Weights of a small image classifier: 88335 training examples.
Rows from block 11, named by matrix and row number. Each number is 128 + 24 x the weight over its row's rms, rounded and kept within 0 to 255. All counts start at 0. After the name is the row's rms in percent of the matrix's.
# b520: branch 3 second 3x3 conv (model.blocks.11.b5.2.0.weight, 88x88x3x3), inputs 63-71, a 3x3 kernel for each
b520.3 100 [ 97 149 181  95 111 113 108 142 115  99 139 138 157 151 150 146 108 126  85 101 143  98 120 127  75  92 108  92 112 136 122 144 163 100 141 121 155 151 121 168 106 131 141 151  91 128 146 123 136 148 144  95 154 141  82 156 146 116 159 140 147 132 159 155  91 134 159 112  94 133  65 112 109 150 109 101 110 122 110 153 132]
b520.4 095 [149 162 150 138 108 102 124 106 159 160 152 148 174 139 145 154 159 144 115 149 134 168 153 118 151 137 149 124 109  91  92 118 102 115  83 122 106 144  95  93 146  79  88 136  96 136 126 113 153 129 163 171 143 162 128 138 108 116 160 161 123 119 168 145 126 127 103 133  87 121 104 121 117 146 134 137  81 142 121  92 121]
b520.5 097 [151 171 135 103  78 129 147 101  83 154 113  79 139  95 137 143 135 135 157  96 137 110 123 106 158 155 145 148  76  71 160 160 161 151 138 154 142 117 105 162 100  74 123 129 102  85 128 134  99 114 110 102 181 154  95  79  98  95 147 113 161 151 171 141 143 125 139 129 103 165 100 132 153  94  77 119 160 128 141  89 122]
b520.6 103 [154 123 141 106 131 150 123  71  95 149 116 170 162 114 131 123 136 116 148 113 172 144 121 185 197 156 184 139 116 115 123 108 110 136 108 121 107 146 154 101 116 159  89 137 143 131 132 104 145 136  90 129 137 135 143 129 112 176 110 122 133 136 112 122 101 153  95  93 131 132 147 124 157 124 153 122 129 139 119 126 150]
b520.7 103 [127 126 142 123 107 109  78  85 123 109 146 157 173 178 138 128 114 145 131 130 126 134 142 166 150 141 155 199 148 173 124 170 116 153  76 120 102 146 163 151 155 130 152 167 148 121  97  94 170 139 123 150 110 102 130 164 127 142 139 185 141 121 160 111 126 135 139 136 133 173  89 133 145 139 163 131  85  95 130 125 123]
b520.8 095 [106 159  79 128 153  94 116 123 133 126 133 138 142  96 136  88  75 142 131 162 161 172 126 149 132 128 134 118 166 130 144 133 130  88 100  94 167 117 147 130 115  84 107 122 104  95 137 122 131 141 141  95 129  83 133 148 154 115 106 141 103 114 103  95 104 107 117 143 121 113 128  87 100 152 141 105  84  88  76 113 105]
b520.9 100 [118 139 114 130 133 161 147 125 100 115 122  93 101 147 119 116 154 137 129 116 143 135 106 144 106 130 131 144  84  81 122 134  79 162 110 106  93  88 129  94 163 142 114 131 157 115 106 109  83  75 106  97  78 108 129 175 173 122 149 162 135 140 133 118  94 139 150 105  92 152 158 142 147 121 137 137 108  97 146 181 109]
b520.10 101 [ 94 159 161 137 111 178 137 122 142 101 109 160 151 118 134 174 145 156 115 111 101 109 131 100 155 129  87 101 128 111 121 133  80 120 126 114 107 137  85 152 147 128 127 162 118 130 148 162  88  77 130  98 113 133 161 186 198 170 132 171 148 154 138 104 100 102 126 134 129 122 113 151 126 169 156 110 111 118 118 122 127]
b520.11 097 [121  91 118 156 118 123 100 125 156 120 111 108 104 169 157 147 141 146 133  86  96 158 133 151 113 105 113 130 130  87 128 120 115 161 154 139 135 126 104 148 122  71 140 105 119 111  91 141 113 124  73 150 101 143  86 125 134 129 163 132 157 124 126 158 130  92 139 154 143 135 131  96 110 140 132 144 108 131 141 114 146]
b520.12 100 [135 133 117 139 116 117 108 127  86 155 107  99 111 150 145 142 118  90 107 143 118 143 105 123 152 127  91 151 160 127 117  87 147 110  87 139 108 166 120 109 144 143  81 109  89  89 120 124 158 117 141 132  85 111 119 135 113 119 172 152 159 167 104 162 169 126 138 120  99 121 130 124 156 118 163 113 141 112  99 126 124]
b520.13 097 [109 115 118  94 114  99 124 172 137 170 126 157 113 129 124 105 155 150 125 118 114 158 152 143  72 134 161 144 150  96 135 153 109 143 107 125 101 121 105 148 132  73 124 147 133 119 148 143 142 140 150 109 151 182 119 134 147 126 121 146 128 141 103 170 138 128 156 144 133 118 151 183 164 107 126 130 121 132 107  89 147]
b520.14 099 [146 132 117 167 129 113 148 142 101  96 126 122 123 135 156 140 131 109 120 143 108 121 106 126 139 136 108 111 129 121 135  90 109 110 112 147 126 166 173 115 168 161 137 112 126 123 134 134 114 158 114 129 154  97  95 115  76 137  87 112 119  76 133 154 100 111 142 130 109 143 157 112 144 155 154 125 129 116 132 112 126]
b520.15 099 [107 149 134 115 163 138 131  88 145 104 146 149 139 131 163 107 117 133  88 106 128  98 146 151 135 116 132  99 122 116  93 130 100  94 116 148 118 124 102 141 113 140  83 122 111 162 142  89 155 153 152 114 134 144 138 118 101 123 159 117 147  97  85  94  96 120 122  89 109 107 141 144 133 124 140 104 151 169  81  91 144]
b520.16 101 [ 83  81 122 147 125 115 137 101 124 154 139 122 164 106 141 103 153 146 124 133  99 120 109  85 134 114  91 110 107 145 129 152 160 119 165 100 127 128 120 176 150 121 125 158 145 133 155 154 147 136 146 111 155 163 154 160 138 119 103  83 144  88 137 138 114 116 128 166 115 128 133 130 134 107 134 104 142 135 156 106 116]
b520.17 100 [ 92 114 143 124  91 114 102 146 146 162 107 112 111 139 167 129 121 187 164 124 134 103 129 147 122 146 107  98 102 132 130  99 116 107 136  66  89 109 122 148 157 133 106 142 125 116 114 126 109  90 137  74 118 147 172 170 144 131 150 101 137 138 107 119 103  84 153 125 112 103  84 110 127 100 148 108  74 127 133  87 169]
b520.18 098 [118 107 121 165 116 121 135 120 115 105  90 111  94 101 146 145 154 132 148 158  86 134 101 136  87  92 103 126 181 177 131 120 141 110 132  90 122 122 108 114 139 124 101 171 143 191 198 128 133 182 146 145 139 122 162 141 169 123 150 139  92 106 116 146 117 127 120 100 116 108 178 168 128 124 144 145 101 126 176 115 119]
b520.19 100 [157 123 136 126  97 117 109 132 141 179 141 116 114 133 101 112  95 101  92  81 146 178 100 107 132 106 132 151 151 143 137 121 146 151 149 138 110 110 150 105 142 108 134 127 112 104 147 102 129 102 181 124 144 162 138 139 146 125 151 194 136 107 120 146 104 152  97  95 145 121 152 171 145 150 179 154 137 104 126 114  99]
b520.20 099 [106 116 143 118 140  86 109 132 123 126  86 156 139 124 131 134 158 152 143 121 144  91  89 125 129 140 140 107 111 125 133 135  65 108 118 128 110 155 159 133 117 121 115 105 118 131 125 110 108 156 138 172 120  84 161 147 124 166 109 120 144 128 113 152 140 114 153 169 124 155 104 143 105  88  94 155  92 135 134 158 131]
b520.21 102 [140 120 105 111 123  94 113  96 105 123 109 106 165 128 126 101 124  90 120  84  87  84 135 109  74 111 119 140 151 142 124 129 119 115  95  94  97  98 152 113 116  84  97 131 131 134 105 149 125 139 137  82 156 120  95 148 112 169 198 117 122 168 107  83 131  85 119 136 129 134 132  78 141 140 153 115 105 131  86 110  93]
b520.22 102 [175 163 188 130 173 165  94 132 122 136 143  96 144 168 138 123 165 115 140 112 130 116 144 153 159 139 127 144 149 112  84 117 106 113 103 123 102 124 129 107 125  72 115  69 120 107 140 146 149 144 106 124 130 150 116 129 136 121 114 102 156 114 151 103 142 136 129 131  95 136 132 106 133 140 114 155 127 145  91 141 157]
b520.23 097 [137 160 127 153 152 193 108 116 161 124 155  93 110 109 105 125 141 134 144  82 134 116  97 104 157 152 100 161 107 129 139 143 102  94  90 118 140 113 112 114 152 150 138 157 113 138 148 119  87 146 117 205 141 184 142 174 122 114 103 167 170 147 173 168 170 174 140 100 116  72  89  77 150  80 123 149 113 110  92 103  90]
b520.24 098 [ 95 135  96 135 118 121 107  92 148 135 150 132  90 104 129  94 118 162 182 122 143  99  86  79  78  86 102 127 137 116 124 153 107 122 106 141 101 136 146 152 149 127 103 137 135 108 135 125 113  93 159 104 117 116 138 102  95 101 154  81 126 138 131 153 115 127 126 104 114 118 123 147  89  84  82 110 109 106 105  91 107]
b520.25 101 [111 132 118 152 127  98  97 108 126 146 137 122 113 153 144 115 144 108 111 119 113 160 122 141 123  91 162 171 135 166 171  96 117 163 127 116 119 132 170 120 151 168 152 108 125  91 115 120  84 151 141 121 145 114 114 110 109  90 128 108 125  92 114 137  89  74 138  95 125 119 127  95 114 108  91 104 127 103 178 152 140]
b520.26 095 [ 76 156 166  88 166 107  89 125 123 128 108 131 137 149 146 117 149 149 135 125 141 106 130 157 138 164 132 114 146 157 177 154 144 134 139 165 126  74 128 147 136 115 157 118 103 129 141 173 105 113 123 143 106 136 124 131 165  88 149 144 112 111 174 125 165 126 150 119 149 188 147 172 158 120 146 117 142 135 133 105 124]
b520.27 095 [138 107 102 145 124  79 153 148 109 114 158 146 151 148 143 159 167 126 126 123 101 150 150 126  88  93 132 113 156 149 104 136  95 125 146 160 111 101 100 107 138 131 164 174 145 114  94 118 142 164 179 148 140 138 132  96 160 117 123 106  88 139 129 146 104 106  91 131 111  78 100 172 133 144 124 104 170 158 133 131 143]
b520.28 093 [111 137 104 119 156 116 110 125 109 117 142 111 118 103  98 105 156 102 130 111 103 142 102 136 133 156 137 102 141 128 134 127 125 107 113 123 111 113 133 132 152 167 118 130 105  95 168  92 117 137 122 131 173 101 164 165 126 112 162 100 104 164  87 117 129  88 136 143 144 141  97  99 127 131 123 121  95 141 132 134  94]
b520.29 101 [152 149 145 144 186 171 108 175 166 151 166 130 140 107 143 147 143 143 150 126 139 137 101  95 108 132 145 132 151  97 119 120 113  95  90 145 141 122 140 170 131 128 136 149 103 137 119 150 116  93 151 112 136 149 156 149 150 139 139 117 131 158 101 127 146 155  68  93 149  86 119 132 121 125 110  85 102 127  67 125 164]
b520.30 099 [154 121 102 108 133 103 131 129  90  76 111 155  88 158 142 146 166  90 132 109 119  95 143 108 141 120 129 123 109 145 136 110 146 156 136 110 127 109 123 186 162 117 130 145 120  82 133 142  87 106 112 134  78 137 122  78 101 110 105 109 152  93 102 143 106 133 155 163 137 163 161 127 125  96  80 109 125 104 186 172 121]
b520.31 096 [128 113 149 101 150 165 116 161 164 108 138 147 133 140 132 149 144  96 141 112 121 107 150 120 108 131 169 100  82  72 140 126 114 146 128  94 127 130 113 145 101 127 133 144  97 130 143 119 165 141 101 130 120 105 134 154 127 158 177 160 152 155 131 120 119 142 161  99 102  81 146 109 153 127 148  83 143 101 150 114 104]
b520.32 100 [140 135 114 129 143 108 143 114 153 106 141 142 153 146 157 161 114 170 154 162  97 157 107 132 151 116  84 153 157 118 114 135 126 113 131 164 139 142 130 135  91 115 166 126 120 138 122 116 122 111 172 125 117 115  87 127 137 110  82 145  87 140  82 121 124 117 110 127  87 150 129  98 146 119 132 133 105 143 119 133 145]
b520.33 099 [123 124 136 137 154 140 167 121 169 105 156 143  98 109 126 102 122 120 118 130 126 127 114 148 144 110 108  90  89 118  85 149  92 106 129  98 118  79 164 119 107 117 129 151 153 135 133 166 150 145 109 134  99 148 106 131 153 137  96 163 145 151 117 124 146 128 133 117  95 157 112  83 156 151 100 123 170 104 156 121  83]
b520.34 099 [104 116  95  98 147 138 115 106 117 108 135 105  89 139 104 130 118 145 100  93 134 155 151 110 162 145 127  77 141  94 104 135 113 110 124 108 115 143 138 100 106 107 139  77  93 112  92 143 121 141 104 153 102  74 142  99  97 121 119 118  88 117 128  86 122  84  76 133 121 142 140  82 134 117 138 101 149 128  91 131 147]
b520.35 099 [124 153 133 137 120 141 132  84 152  97 155 173 117 144 106  74 123  96 166 136 129  85 116 131 121  79 120 120 114  89  90 133 110 129 106 121 144 157  98 146 166 116 160 180 145 154 169 150 130 160 149 157  95  95 143 145 138 162 143 181  87  96  84  82 108  83 119 124 140 137  91  99 104 118 127 141  74  96 122 116  89]
b520.36 098 [104 127  75 121  82  71 107  91  92 122 123  98 112 100 106 165 121 144 136 124 166 125  92 136 109 125 119 160  87 119 144 120 144 168 125 117 123  84 137 135 104 111  94 152 121  99 106 163 173 133 119 139 135  77 101 150 136 127 104 156 137 108 139 128 145 146 105 124 140  92 139 148 165 151 187 151 145 148 115 115 172]
b520.37 109 [124 146 123 114 176 119 163 187 144 110 126 136  84 125 128 149 123 129 115 141 161 124 164 141 146 140 145 132 141 117 163 142 138 144 148 166 135 134 152 165 138 121 129 148 164 146 118 170 101 130 110 165 115 130 152 158 129 132 102  99 136  92  95 146 109 160 126 125 157 142 125 157 114 153 129  77 142 141 104 115 107]
b520.38 106 [157 119  98 122 132 141 132 119 141 112 157 174 170 178 134 148 166 145 153 132 159  89 134  95  84 136  92 121 127  90 119 101 163 134 139 124 130 142 111 138 126 104 119 171 115 107  90 108 101 124  99  99 132 121 123 117 106 167 146 147 111 165 112 136 165 124 134 149 102 146 160 155 119 153 154 156 137 146 136 154 146]
b520.39 107 [179 134 169 153 181 168 134 149 116 108 111  88 152  97 113 122  92 120 124 123 140 137 112 152 109 153 116 137 110 136 107  91 111 111 112  86 140 101 124 108 111 125 109  85 137 138 151 132 142 132  95 136 104 152 168 127 156 155 142 151 128 176 141  99 153 114 119 107 134  70 125 123 106 116 150 131 110 154 123  95 118]
b520.40 109 [117 135 164 111 112 111 101 151 150 149 111  91 134 151 105 124 106  99 122 157 149 150 131 126 165 118 117  70 130 149 122  94 121  79  74 107 118 126 123 139 123 139 156 117 133  74  92 109 142 111 140 113 167 178 139 100 169 115 127 139 160 102 148 122 100 127 103  65 112 103 108  96  92 115 180 124 139 122  83 122 157]
b520.41 099 [123 117 137 149 126  90 132 128 111 121 133 145 142 120 179 172 149 156  80  90  77 107 146 104 160 176 156 104  89 139 121 111 150  83  71 127 151 118 122 168 142  94 157 120 121 130 143 127 137 125 159 116 157 162 106 140  97 116 127 139 176 145 106 125 115 122 153 127 109 148 143 148 120 153 128 138 153 147 108 134 158]
b520.42 101 [133 109 156 130 132 143 120 119 168 135 151 132 132 128 147 128 140 120 127 117  90 115 144 148  97 115 141 125 130 127 132 101 117  71 122 113 151 164 151 103 132 155 145 105 123 110 121 109 107  90 123 125 150 129 120 144 105 121  96 133 170 133 144 140 142 117 141 119  69 141 114 117 141 103 151 136 133 159  95 125  91]
b520.43 099 [142 158 117 143 163 136 128 102 104 130 134 128 123  98 136 114 131 102 156 127  90 104 114  84 116 117  77 120 147 124 107 117 122 120  93 126 148 113 118 139  99 138 101 113  83  83  78 148 108 145 129 172 136 162 185 125 116 157 142 125 153 130 155 114 136 149 144 106  96 107 107  88 157 177 142 113 120 144 141 109 108]
b520.44 100 [139 140 127 108 144 140 106  93 100 101 118 141  89 120 139  77 142 165 151 149 120 170 101 133 123 117 152 111  96 142 102 116  95 148  89 155 124 160 125 131 111 129  88 161 174 162 106  84 129 117 109 102 122 157 130 134 172 145 130 171 126 136 158 146 127 121 119 143 126 141 103  89  91 157 148 122 181 124  94 127 117]
b520.45 104 [118 144 119 142 118 150 120 128 130 106 103 109 115 158 153 114 146 145 154  91 106 175 129 130 109  97 140 114 105 146 150 105 125 106 119 148 120 155 116 155 161 162 116 130  89  87  86  87 104  76 105 132  81 144 116 111  87 135 133  81 120 111 116 115  86  97 118 104 145 135  90  81  80 137 117 103  95 126 110 107 153]
b520.46 105 [110 133 106 127  88  88 147  81 109 107 111 150 118 137 159 122 143 149 163 123  90 106 148 135 107 150 125 149 118 111 114 133 158 162 164 110 110  92 147 114 166 139 156 155 140 144  95 107 109 117 135 114  80 141 127  88 140 142 135 163 152 105 149 114 126 136 132  99 149 158 146 128 174 192 167 144 132 117 153 156 140]
b520.47 098 [109 134 117 135 130 100 133  76 132 152 138 150 114 138 150  93  91 124 154 130 127 158 116 138 135 112 123 149 114 160  86 141 129 143 148 139 158 125 123 135 126 108 148 111  91 119  96 118 152 176 129 131 129 117  80  80 119 156 131  95 132 110 132 128 126 132 130 109  89 165 148  74 136  84 107 166 141 118 145 133 114]
b520.48 100 [104 111 157 110 128 128  94 152 159 106 116 150 160 105 116 135 113 136  96 129 149  88  69  98 141 119 110 147 169 188 130 139 175 156 107 156 139 120 106  81 125 118 138 150 141 115  90 146 139 121 133 129 139 145 170 131 132 130 147 108 162  92 149 110  89  99 122 102 113 144 128 120  99 117 143 163 133 152 133 122 122]
b520.49 100 [131 119 169 151 103 140 130 121 133 138 115 117 117 146 154  93  98 119 128 154 161 128 113 161 156 118 152 161 125 109 158 100 115 134 149 114 143 147 151 103 175 120 141 153 110 178 107 142 131 143 109 104 140 109 141 141 139 107 108 108  94 111  96 111 102 101 105 124 123 124 151 179 114  95 128 123 107 142 160 173 132]
b520.50 097 [119 179 189 144 165 109 132 121 157 110  95 126 154 149 146 130 158 125  80 148  83  99 136 117 179 131 140  99 122 141 107 165 162 100 122 115 161 122 109 138 102  71 139 148 136 147 154  84 127  98 152 116 151 138 148 147  86 130  93 137 147 117 151 131  90 167 132 113 121 146 125 148 121 147 147  99 149 100 137 112 123]
b520.51 103 [154 151 135 142 147 176 144 154 133 152 139 134 120 142 142 147 152 124 113 165 147 124 137  90 142  89 101 155 150 102 109 105 145 118 112 116 108 116  83 111 136 129 128 122 110 145 107 147 148 114 152 125 119 153 160 122 130 164 115 107 149 103 122  91 141 109  97 111 128 144 145 101 135 147 145 125 136 119  86 142 129]
b520.52 097 [145 121 140  85 118 111  49  64 101 112 154 106  89 161 127 124 162 148 120 123 100 112 111 118 106 101 100  70 105 123 117  85 172  88 119 160 166 114  74 131 101 117 140 160 119 138 127 120 148 158 118  95 146 138 128 108 137 161 160 144 165 119 153 112  95 162 115 142 168 128 160 142 140 115  99 160 105 133 103 132 144]
b520.53 101 [148 166 106 154 138 131  98 124 117 144 166 177 133 149 184 125 169 152 108 111 149 125 109 115  74 120 138 142 122 124 110 122 143 157  92 121 141  89 157 126 109 138 116  76 146 119  96 101 144 117 114 152 105 123 150 139 188 134 171 137 121 132 128 113 132 107 110 114 121  91 134 106 121 164 158 146 120 122 142 137 132]
b520.54 103 [107 132 168 103 111 112  89 117 142 107 109 116 124 139 174 156 109 162 100  97 159 125 122 123 180 161 143  81 101 102 113 114 158 105 145 129 103 101 118  97 117 134 106 120 115 140  85 128 146 100 140 141 146 153 180 122 144 145 167 147 114 122 120 127 145 140  85 106 108 101 116 144 112 154 107 116 131 129 109 140 143]
b520.55 097 [140 135 154 150 134 124  98  85 103 112 132 136 157 110 114 126  94 105 117 119 136 127 127  97 153 176 154 123 159 138 132 139 145 100 138 163 146 124 149 124 129 159 129  95 136 112  90 113  92 157 169 171 155 196 105 132  94 135 120 146 144 143 171 139 118 124 101  98 148 135 133 157 160 160 161 141 143 134 131 106  92]
b520.56 101 [ 90 114 130  98 107 102 167 116 130 145 162  97 166 136 161 174 156 146 158 179 155 164 163 155 153 113 146 130 158 137  97 127  93 102 111 121  82 133  99 118 138 102  90 167 125 174 140 114 142  85  83 112  96 117 157 148 100 122 134  88 133 117 124 133 132 152  91 105 152  98 138 119 155 123 119 149 114 131 114 113 102]
b520.57 096 [114  99  79 149 114 138 144 100 108 119 101 131 106 117 132 132 131 145 166 137 108 119 139 160 152  88 104 168  82 128 113 108 163 114 121 100 142 141 105 151 133 125 127 138 185 158 176 147 146 124 123 160 145 153 167  55  81 132  56 128 100 116 152 131 140 158 167 127 153 186 149 146 150 106  87 158 135 148 123 181 120]
b520.58 099 [138 133 126 118 106  82  94  93  74 125 119  89 109 132  99 108 108  90 137 116  88 135 146 147 113 121  98 160 120 146 132 172  93  99 104 118 117 176 107 153 130 172 145 150 126 169 127 116 173 164  92 148 138 157 119 133 168 179 142 151 130 128 117 123 140 148 132 113 151 124 123  82 158 169 165 131 146 173  97 113 101]
b520.59 096 [104  96 138 110 114 150 138 170 138 122 101 107 140 138 125 177 183 180 111 110 125 103 124 126  97  62 133 148 106 142 125 135 109 143 123 128 139  60  70 120  88  96 136 169 125 128 161 110 116 128 102 113 138 131 118 162 155 114 102 163 118 137 132 130 164 131 183 173 153 137 140 176 108 145 151 149 120 147 170 172 108]
b520.60 104 [ 91  87  77 117 126 133 123 117  96 137 123 122 137 136 143 144 129 114 142  97 125 166 173 150 158 162 102 143 110 114 141 143 120 137 162 146 114 101 107  74 104 138  91 130 122  92  97 135 127  95  86 124 115 130 132  95  65 125  81  62 122 139  70 118  94 134  97 103 124 134 104 131 120 104 131 148 110 105  91 152 129]
b520.61 094 [109 115 133 122 156  77 152 133 113 140 159 128 162 110 121 106 157  96 163 143 128 138 136 130 135 107 123 128 105 134 157 137 111 128 116 143 117  83  90 155 150  88 115 176 147 148 115 142 130 168 116 162 151 133 116 144 113 134 100 124 138  85 105 137 129 151 149 167 115 152 115 135 123  93  88 141 133 125 101 131 155]
b520.62 102 [119 109  94 122 159  97 118 143 122 116 135 137 108 139 128 177 131 148 135 120 157 103 113  96 100 108 117 107 134 108 147 106  92 119  76  81  84 147 157 104 151 111 110 124 160 164 102 159 140 130 145 171 103 141 164 109 177 139  94 166 143 141 138 108 124 162 114 112 132  82 115 142 125 154  90 141  96 148 148 119 149]
b520.63 101 [121 158 166 159 160 172 145 116 152 120 149 155  72 127  99 115 122 151 148 149 122 107 167 161 139 110 148 111 129 115 113  95 115  96 131 101  81 101 148 104 117 114  88  57 122  94 139  83 150 108 128  95 132  95 139 150 153 125 145 163 118 112 112 116 139 156  93 121 150 143 121  89  90 111 126  85 115 113 105 148 112]
b520.64 102 [135 119 154 118 140 136 142 164 169 104 178 139 136 145 119 119 146 109 136 150  81 129 136  83 119 136 120 138 147 115 134 109 153  87 122 169 142 154 136 150 162 106 170 169 120  70 101 144 107 134 134 142 150 117 100 102 154 108 107 145 110 141 152 122 107 133 119  99 138 144 134 141 102  89 137 110 127 124 124 107 194]
b520.65 099 [133 133 119  76 131 129  97  96 112 122 115 101  76 127 105 103 152 104 161 134  92 127 177 158  92 123 109 118 135 111 125 159 143 113 138  98 130 144 128 107 168 116 141 178 111 108 145 128 135 174 173 107 171 130  95 144 148 146 131 112 130 134 138 110 110 135 142 113 149 168 123 170  88 119  76  85  96  82 149  98 117]
b520.66 096 [114 117 132 160 137 110 172 132 143 135 159 138 146 113 143 129 116 156 109 170 175  99 156 130 135 159 130 129 135 155 110 140 173 109 181 178  98 121 167  94 157 157 124 110 178 151 145 123 113 116  98 134 121 130 144 149 138 118 102 104 137 154 110 158 162 134 135 104 113  77 104 119 124 157 151 106 119 124  90 109 145]
b520.67 101 [ 97  97 132 116 120 102 141 138 116  79 122 140 113 159 119 115 164 158 147 108 124 115  84 147 123 152 123  99 105 123 151  80 142 161 162 142 148 145 109 144 165 149 103 132 167 116 146 166  95  91 134 147 112 174 147 125 115 167 161 144 119 117 150 130 104 134 148 122 162 103 161 132 151 123 163 129 139 132 160 159 140]
b520.68 101 [133 184 170 159 126 109 106 121 100 115 136 154 138 133 161 140 101 138  84 147  93 154 108 115 122 102 113 111 147 167 115 108 134 132 105 141 148 183 163 134 124 119 159 102 107 113 141 100 170 152 160 169 171 125 112 120  99 174 117 127 159 118 126 153 104 126 142 135 122  82  88 129 180 130 126 116 136 148  93 115 156]
b520.69 100 [166 105 140 159 115 116 118 139 109 119 128 187  96 107 189 150 151 144 100  93 137 113 116 125 128 142 109 140 113 146 119 119 104 159 103  57 118 128 118 142 160 146 142 197 165 137 119  99 154 144  96 159  86  82 146 115 133 155 130 148 100 105 143 108  95 101  82 142 167 108  93 144 136 100  89 131 149 125 147 112 153]
b520.70 102 [132 110 130  98 121 146 127 135 150 155 112  95 131 151  82 127 135 150 166 165 127 139 102 146  91 143  90 113 105 123 150  95 127 117 122  83 127 122 115 116  98  97 156 147 148 183  99 152 163 113 112 159 102 153 141 141 128 167 139 116 127 143 141 145  79 118 115 117  92 107  74 100 141 140 120 121 152 101 127 142 108]
b520.71 100 [ 74 109 146  97 153 116 102  89 162 132 161  99 103 155 125 135 149 112 121  94 109 101 131  66  80 111 106 116 145 123 141 163 168 118 140 145 119 134  89 144 154  75 183 149 107 138 128 131 122 130 190 108 123 157  97 101 173  82 110 181 125 124 140 170 115 132 147 156 125 159 149 117 113 107 129 136 117 111 119 112 123]
b520.72 099 [170 110 122 129 130 116  95 122  80  88 110 146 141 159 109 139 124 146 102 127 152 115 121 147 115 155 133 172 146 122 126 128 139 126 107 145 138 111 155 103 158 106 101 135  71 139  92 131  86 103 104 148 159 122  72 102 135 113 140 138 144 147 117 141 105 165 147 146 109 133 122 125 139 119 134 166 155 165 111 120 138]
b520.73 101 [126 128 130 140 136  96 125 126 123 113 116 133 154 157 172 130 142 117 111 141 105 120 121 116  92 133 155 154 123 135 147 148 105 111 159 101 155 117 180  90 144 144 120  93 134 138 154 145 133 133 141 133 128 113 154 152 154 177 164 121 195 180 158 175 167 143 141 104  93 111 134 115 113 171 161 156 149 161 166 134 115]
b520.74 103 [122 105 121  82 122 118  86  70  59 100 131 142 135 143 140 112 114 175 121 162 156 143 144 150 133 101 159 124 129 156  91 141 113 129 131  91 146 137 145 132 104 162 137 124 124  97 144 125 122  97 156 144 148 148 105 110  91 148  87 135 153 157 124 161 141 138 144 153  89 148 158 135 118 139 106 179 142 148 161 130 104]
b520.75 105 [100 108 135 104 112 112  73 146 148 137 155 139 132 133  93  80 114  87 106 129  97 115 130 149 121 102 178  96  94 133 127 128 124 153 117 102 159 127 154 118 128 137 105 117 119 123 123 133 138 115  96 159 145 124 120 165 118 121 146 156 115 163 119 126 112 111 116 135 119 125 126 128 129 106 129 105 115 129 174 153 121]
b520.76 100 [ 72 113 131 102 106 107 145 147 114 144 125 143 159 146 128 152 167 136 168 156 151 137 129 154 141 121  98 131 127 177 161 146 134 154 146  99 146 100  95 118 167 140 140 138 120 121 141 139 138 157 120 104 152 125 136  99 147 147  86 150 109 152 144 167 133 103 162 114  94 118 134 124 149  99 133 135  96  89 122 123 132]
b520.77 097 [ 95 152 102 135 151 151 122 142 109 157 150 116 132  96 100 111 157 133 135  88 153 146  92  92 144 118  91 166 103  93 145 117 139 151 148 164 104 135 118 139 135 108  87 103  99 162 120 137 163 102 111 140 138 114 158 113 110 127 118 120 121  94 112 140 147 111 115 103 141 149 158 126 140 128 126 148 113 107 115 124 130]
b520.78 097 [128 114  85 110 138 101 153 104  90 123 159 145 121 127 132 133 172 185 106  92 112  96 111 132 149 127 136 150 136 104 124 133 167 109 132 122 129 128 125 145  95 108 105 142 122 106  95 126 139 121  69 118 142  97 165 154 112 142 131 122 147 115 107 163 118 133 117 139 113 130 165 161 127 113 110  93 126 150 174 122 169]
b520.79 109 [148  80  88 114  89 117 123  96  86 143 150 127 114 157 184 102 155 171 130 142 126 172 139 144 113  94 111 152 144  95 109 165 155 153 136 109  97 103 117 151 159 118 114 142 132 122 128 132 103 143 134  95  82 118  99  96 107 137 115 109 132 130 111 107 158 134 150 118 122 138 135 131 133 152 136 119 163 130 133 113 119]
b520.80 100 [120 137 181 111 158 171 125 104 163 118 162  93 121 102  98 153 138 123 147 115 129  75  98 113  95  96 113 153 169  84 138 155  83 112 130 131 162 104 110 144 174 114 143 173 114  86 101 124 104 138  95 142  98 103 113 161 167  71  97 131 137  94 153 128 105 113  98 146 134 125 159 176 134 134 139 143 137 127 115 133 153]
b520.81 098 [ 75 117 112 100 142 156 143 179 166 104 165 114 123 106 126 140 104 131 126 138 128 137  90 159 125 140 164 136 116 125 105  88 110  94 127 163 125  96 129 124  94 140 136 102 121 143 122 152 123 106 145  89  85 111 134 127 101 154 126  87 114 127  93 112 112 165 149 148 141 136 148 138 144  71  92 158 110 124 156 156 183]
b520.82 098 [166 165 154 107 157 155 145 115 133 143  87 109 109 113 170 123 130 121 118 137 156 135 165 166 119 134 133 153 168 117 156 145 116 115  98 102 103 116 147 128 169 145 104 114 137 124 115  97 153 156 115  98  99 158 161 155 126 145 127 176 134 127 134 112 160 179  88 127 134  97 157 138 104 123 147 163 156 141 138 126 129]
b520.83 099 [123 143 146 147  95 134  83 123 148 137 118 136 125 155 124 111 183 135 181 133 161  83 107 102 103 105 104 134  99 116 111 119 101 120 135 126 174 127 139 150 118 121 121 178 104 148  93 131 118 143 145 129 111 167 117 110 184 111  83 125 129 154 128 147 141 119 179 141 149 128 164 103 107 103 121 123 106 114 141 161 146]
b520.84 100 [104 137 146  83 109 141  92  97 138 156 131 106 110 171 105 148 122 132 137 108 140 111 127 137 118  96 117 130 164 131  92 136 147  85 122 122 113  86  95 103  97  91  93 140 141 160 108 143 142 140 164  97 132 121 125 123 119 143 123  96 121 122  96 132 139 111 130 105  88  83 107 101  97 147 133 120 106 135  84 134 156]
b520.85 108 [ 98 128 159 120 123 110 129 149 147 110 115 126 113 105  89 129  85 131 124 135 143 134 162 141 174 167 138  99 128 103 144  87  95 106  85 128 104  91 114 117 106 100 150  83 137 143 147 136 140 149 106 108 139  90 121 182 159 114 164 139 120 123  93 141 126  82  91 105 140 118  98 111  85 112 162 122 122 138 111  88 104]
b520.86 100 [146 108 142 118 117 158 109 134 125 118  94 130  91 146 155 101 111 132 114 150 137 123 127  99 109 134 146  79  83 132 128  85 152  91 155 128 117  99  84  80 115  76 153 146  96 108 136 120 141 144 171 110  92  93 109 160 128 113 138 174  86 120 124 108  93 135  98 145 117 153  70 124 130  80 115 133 138 107 109 129 123]
b520.87 101 [123 120 151 135 170 166 150 100 101  87  97 137  78 111 108 104 112 156 103 128 102 122 109 149 117 134 121 118 120 145 130 104 154 168 139 133 124 173 179 167 167 160 140 132 149 142 163 110 115 146  95  86 156 103 122 121 142 105 114 126  76 108  86 154 134 116 119 145 132 135 135 114 111  87  93 156  97 121 147 119 157]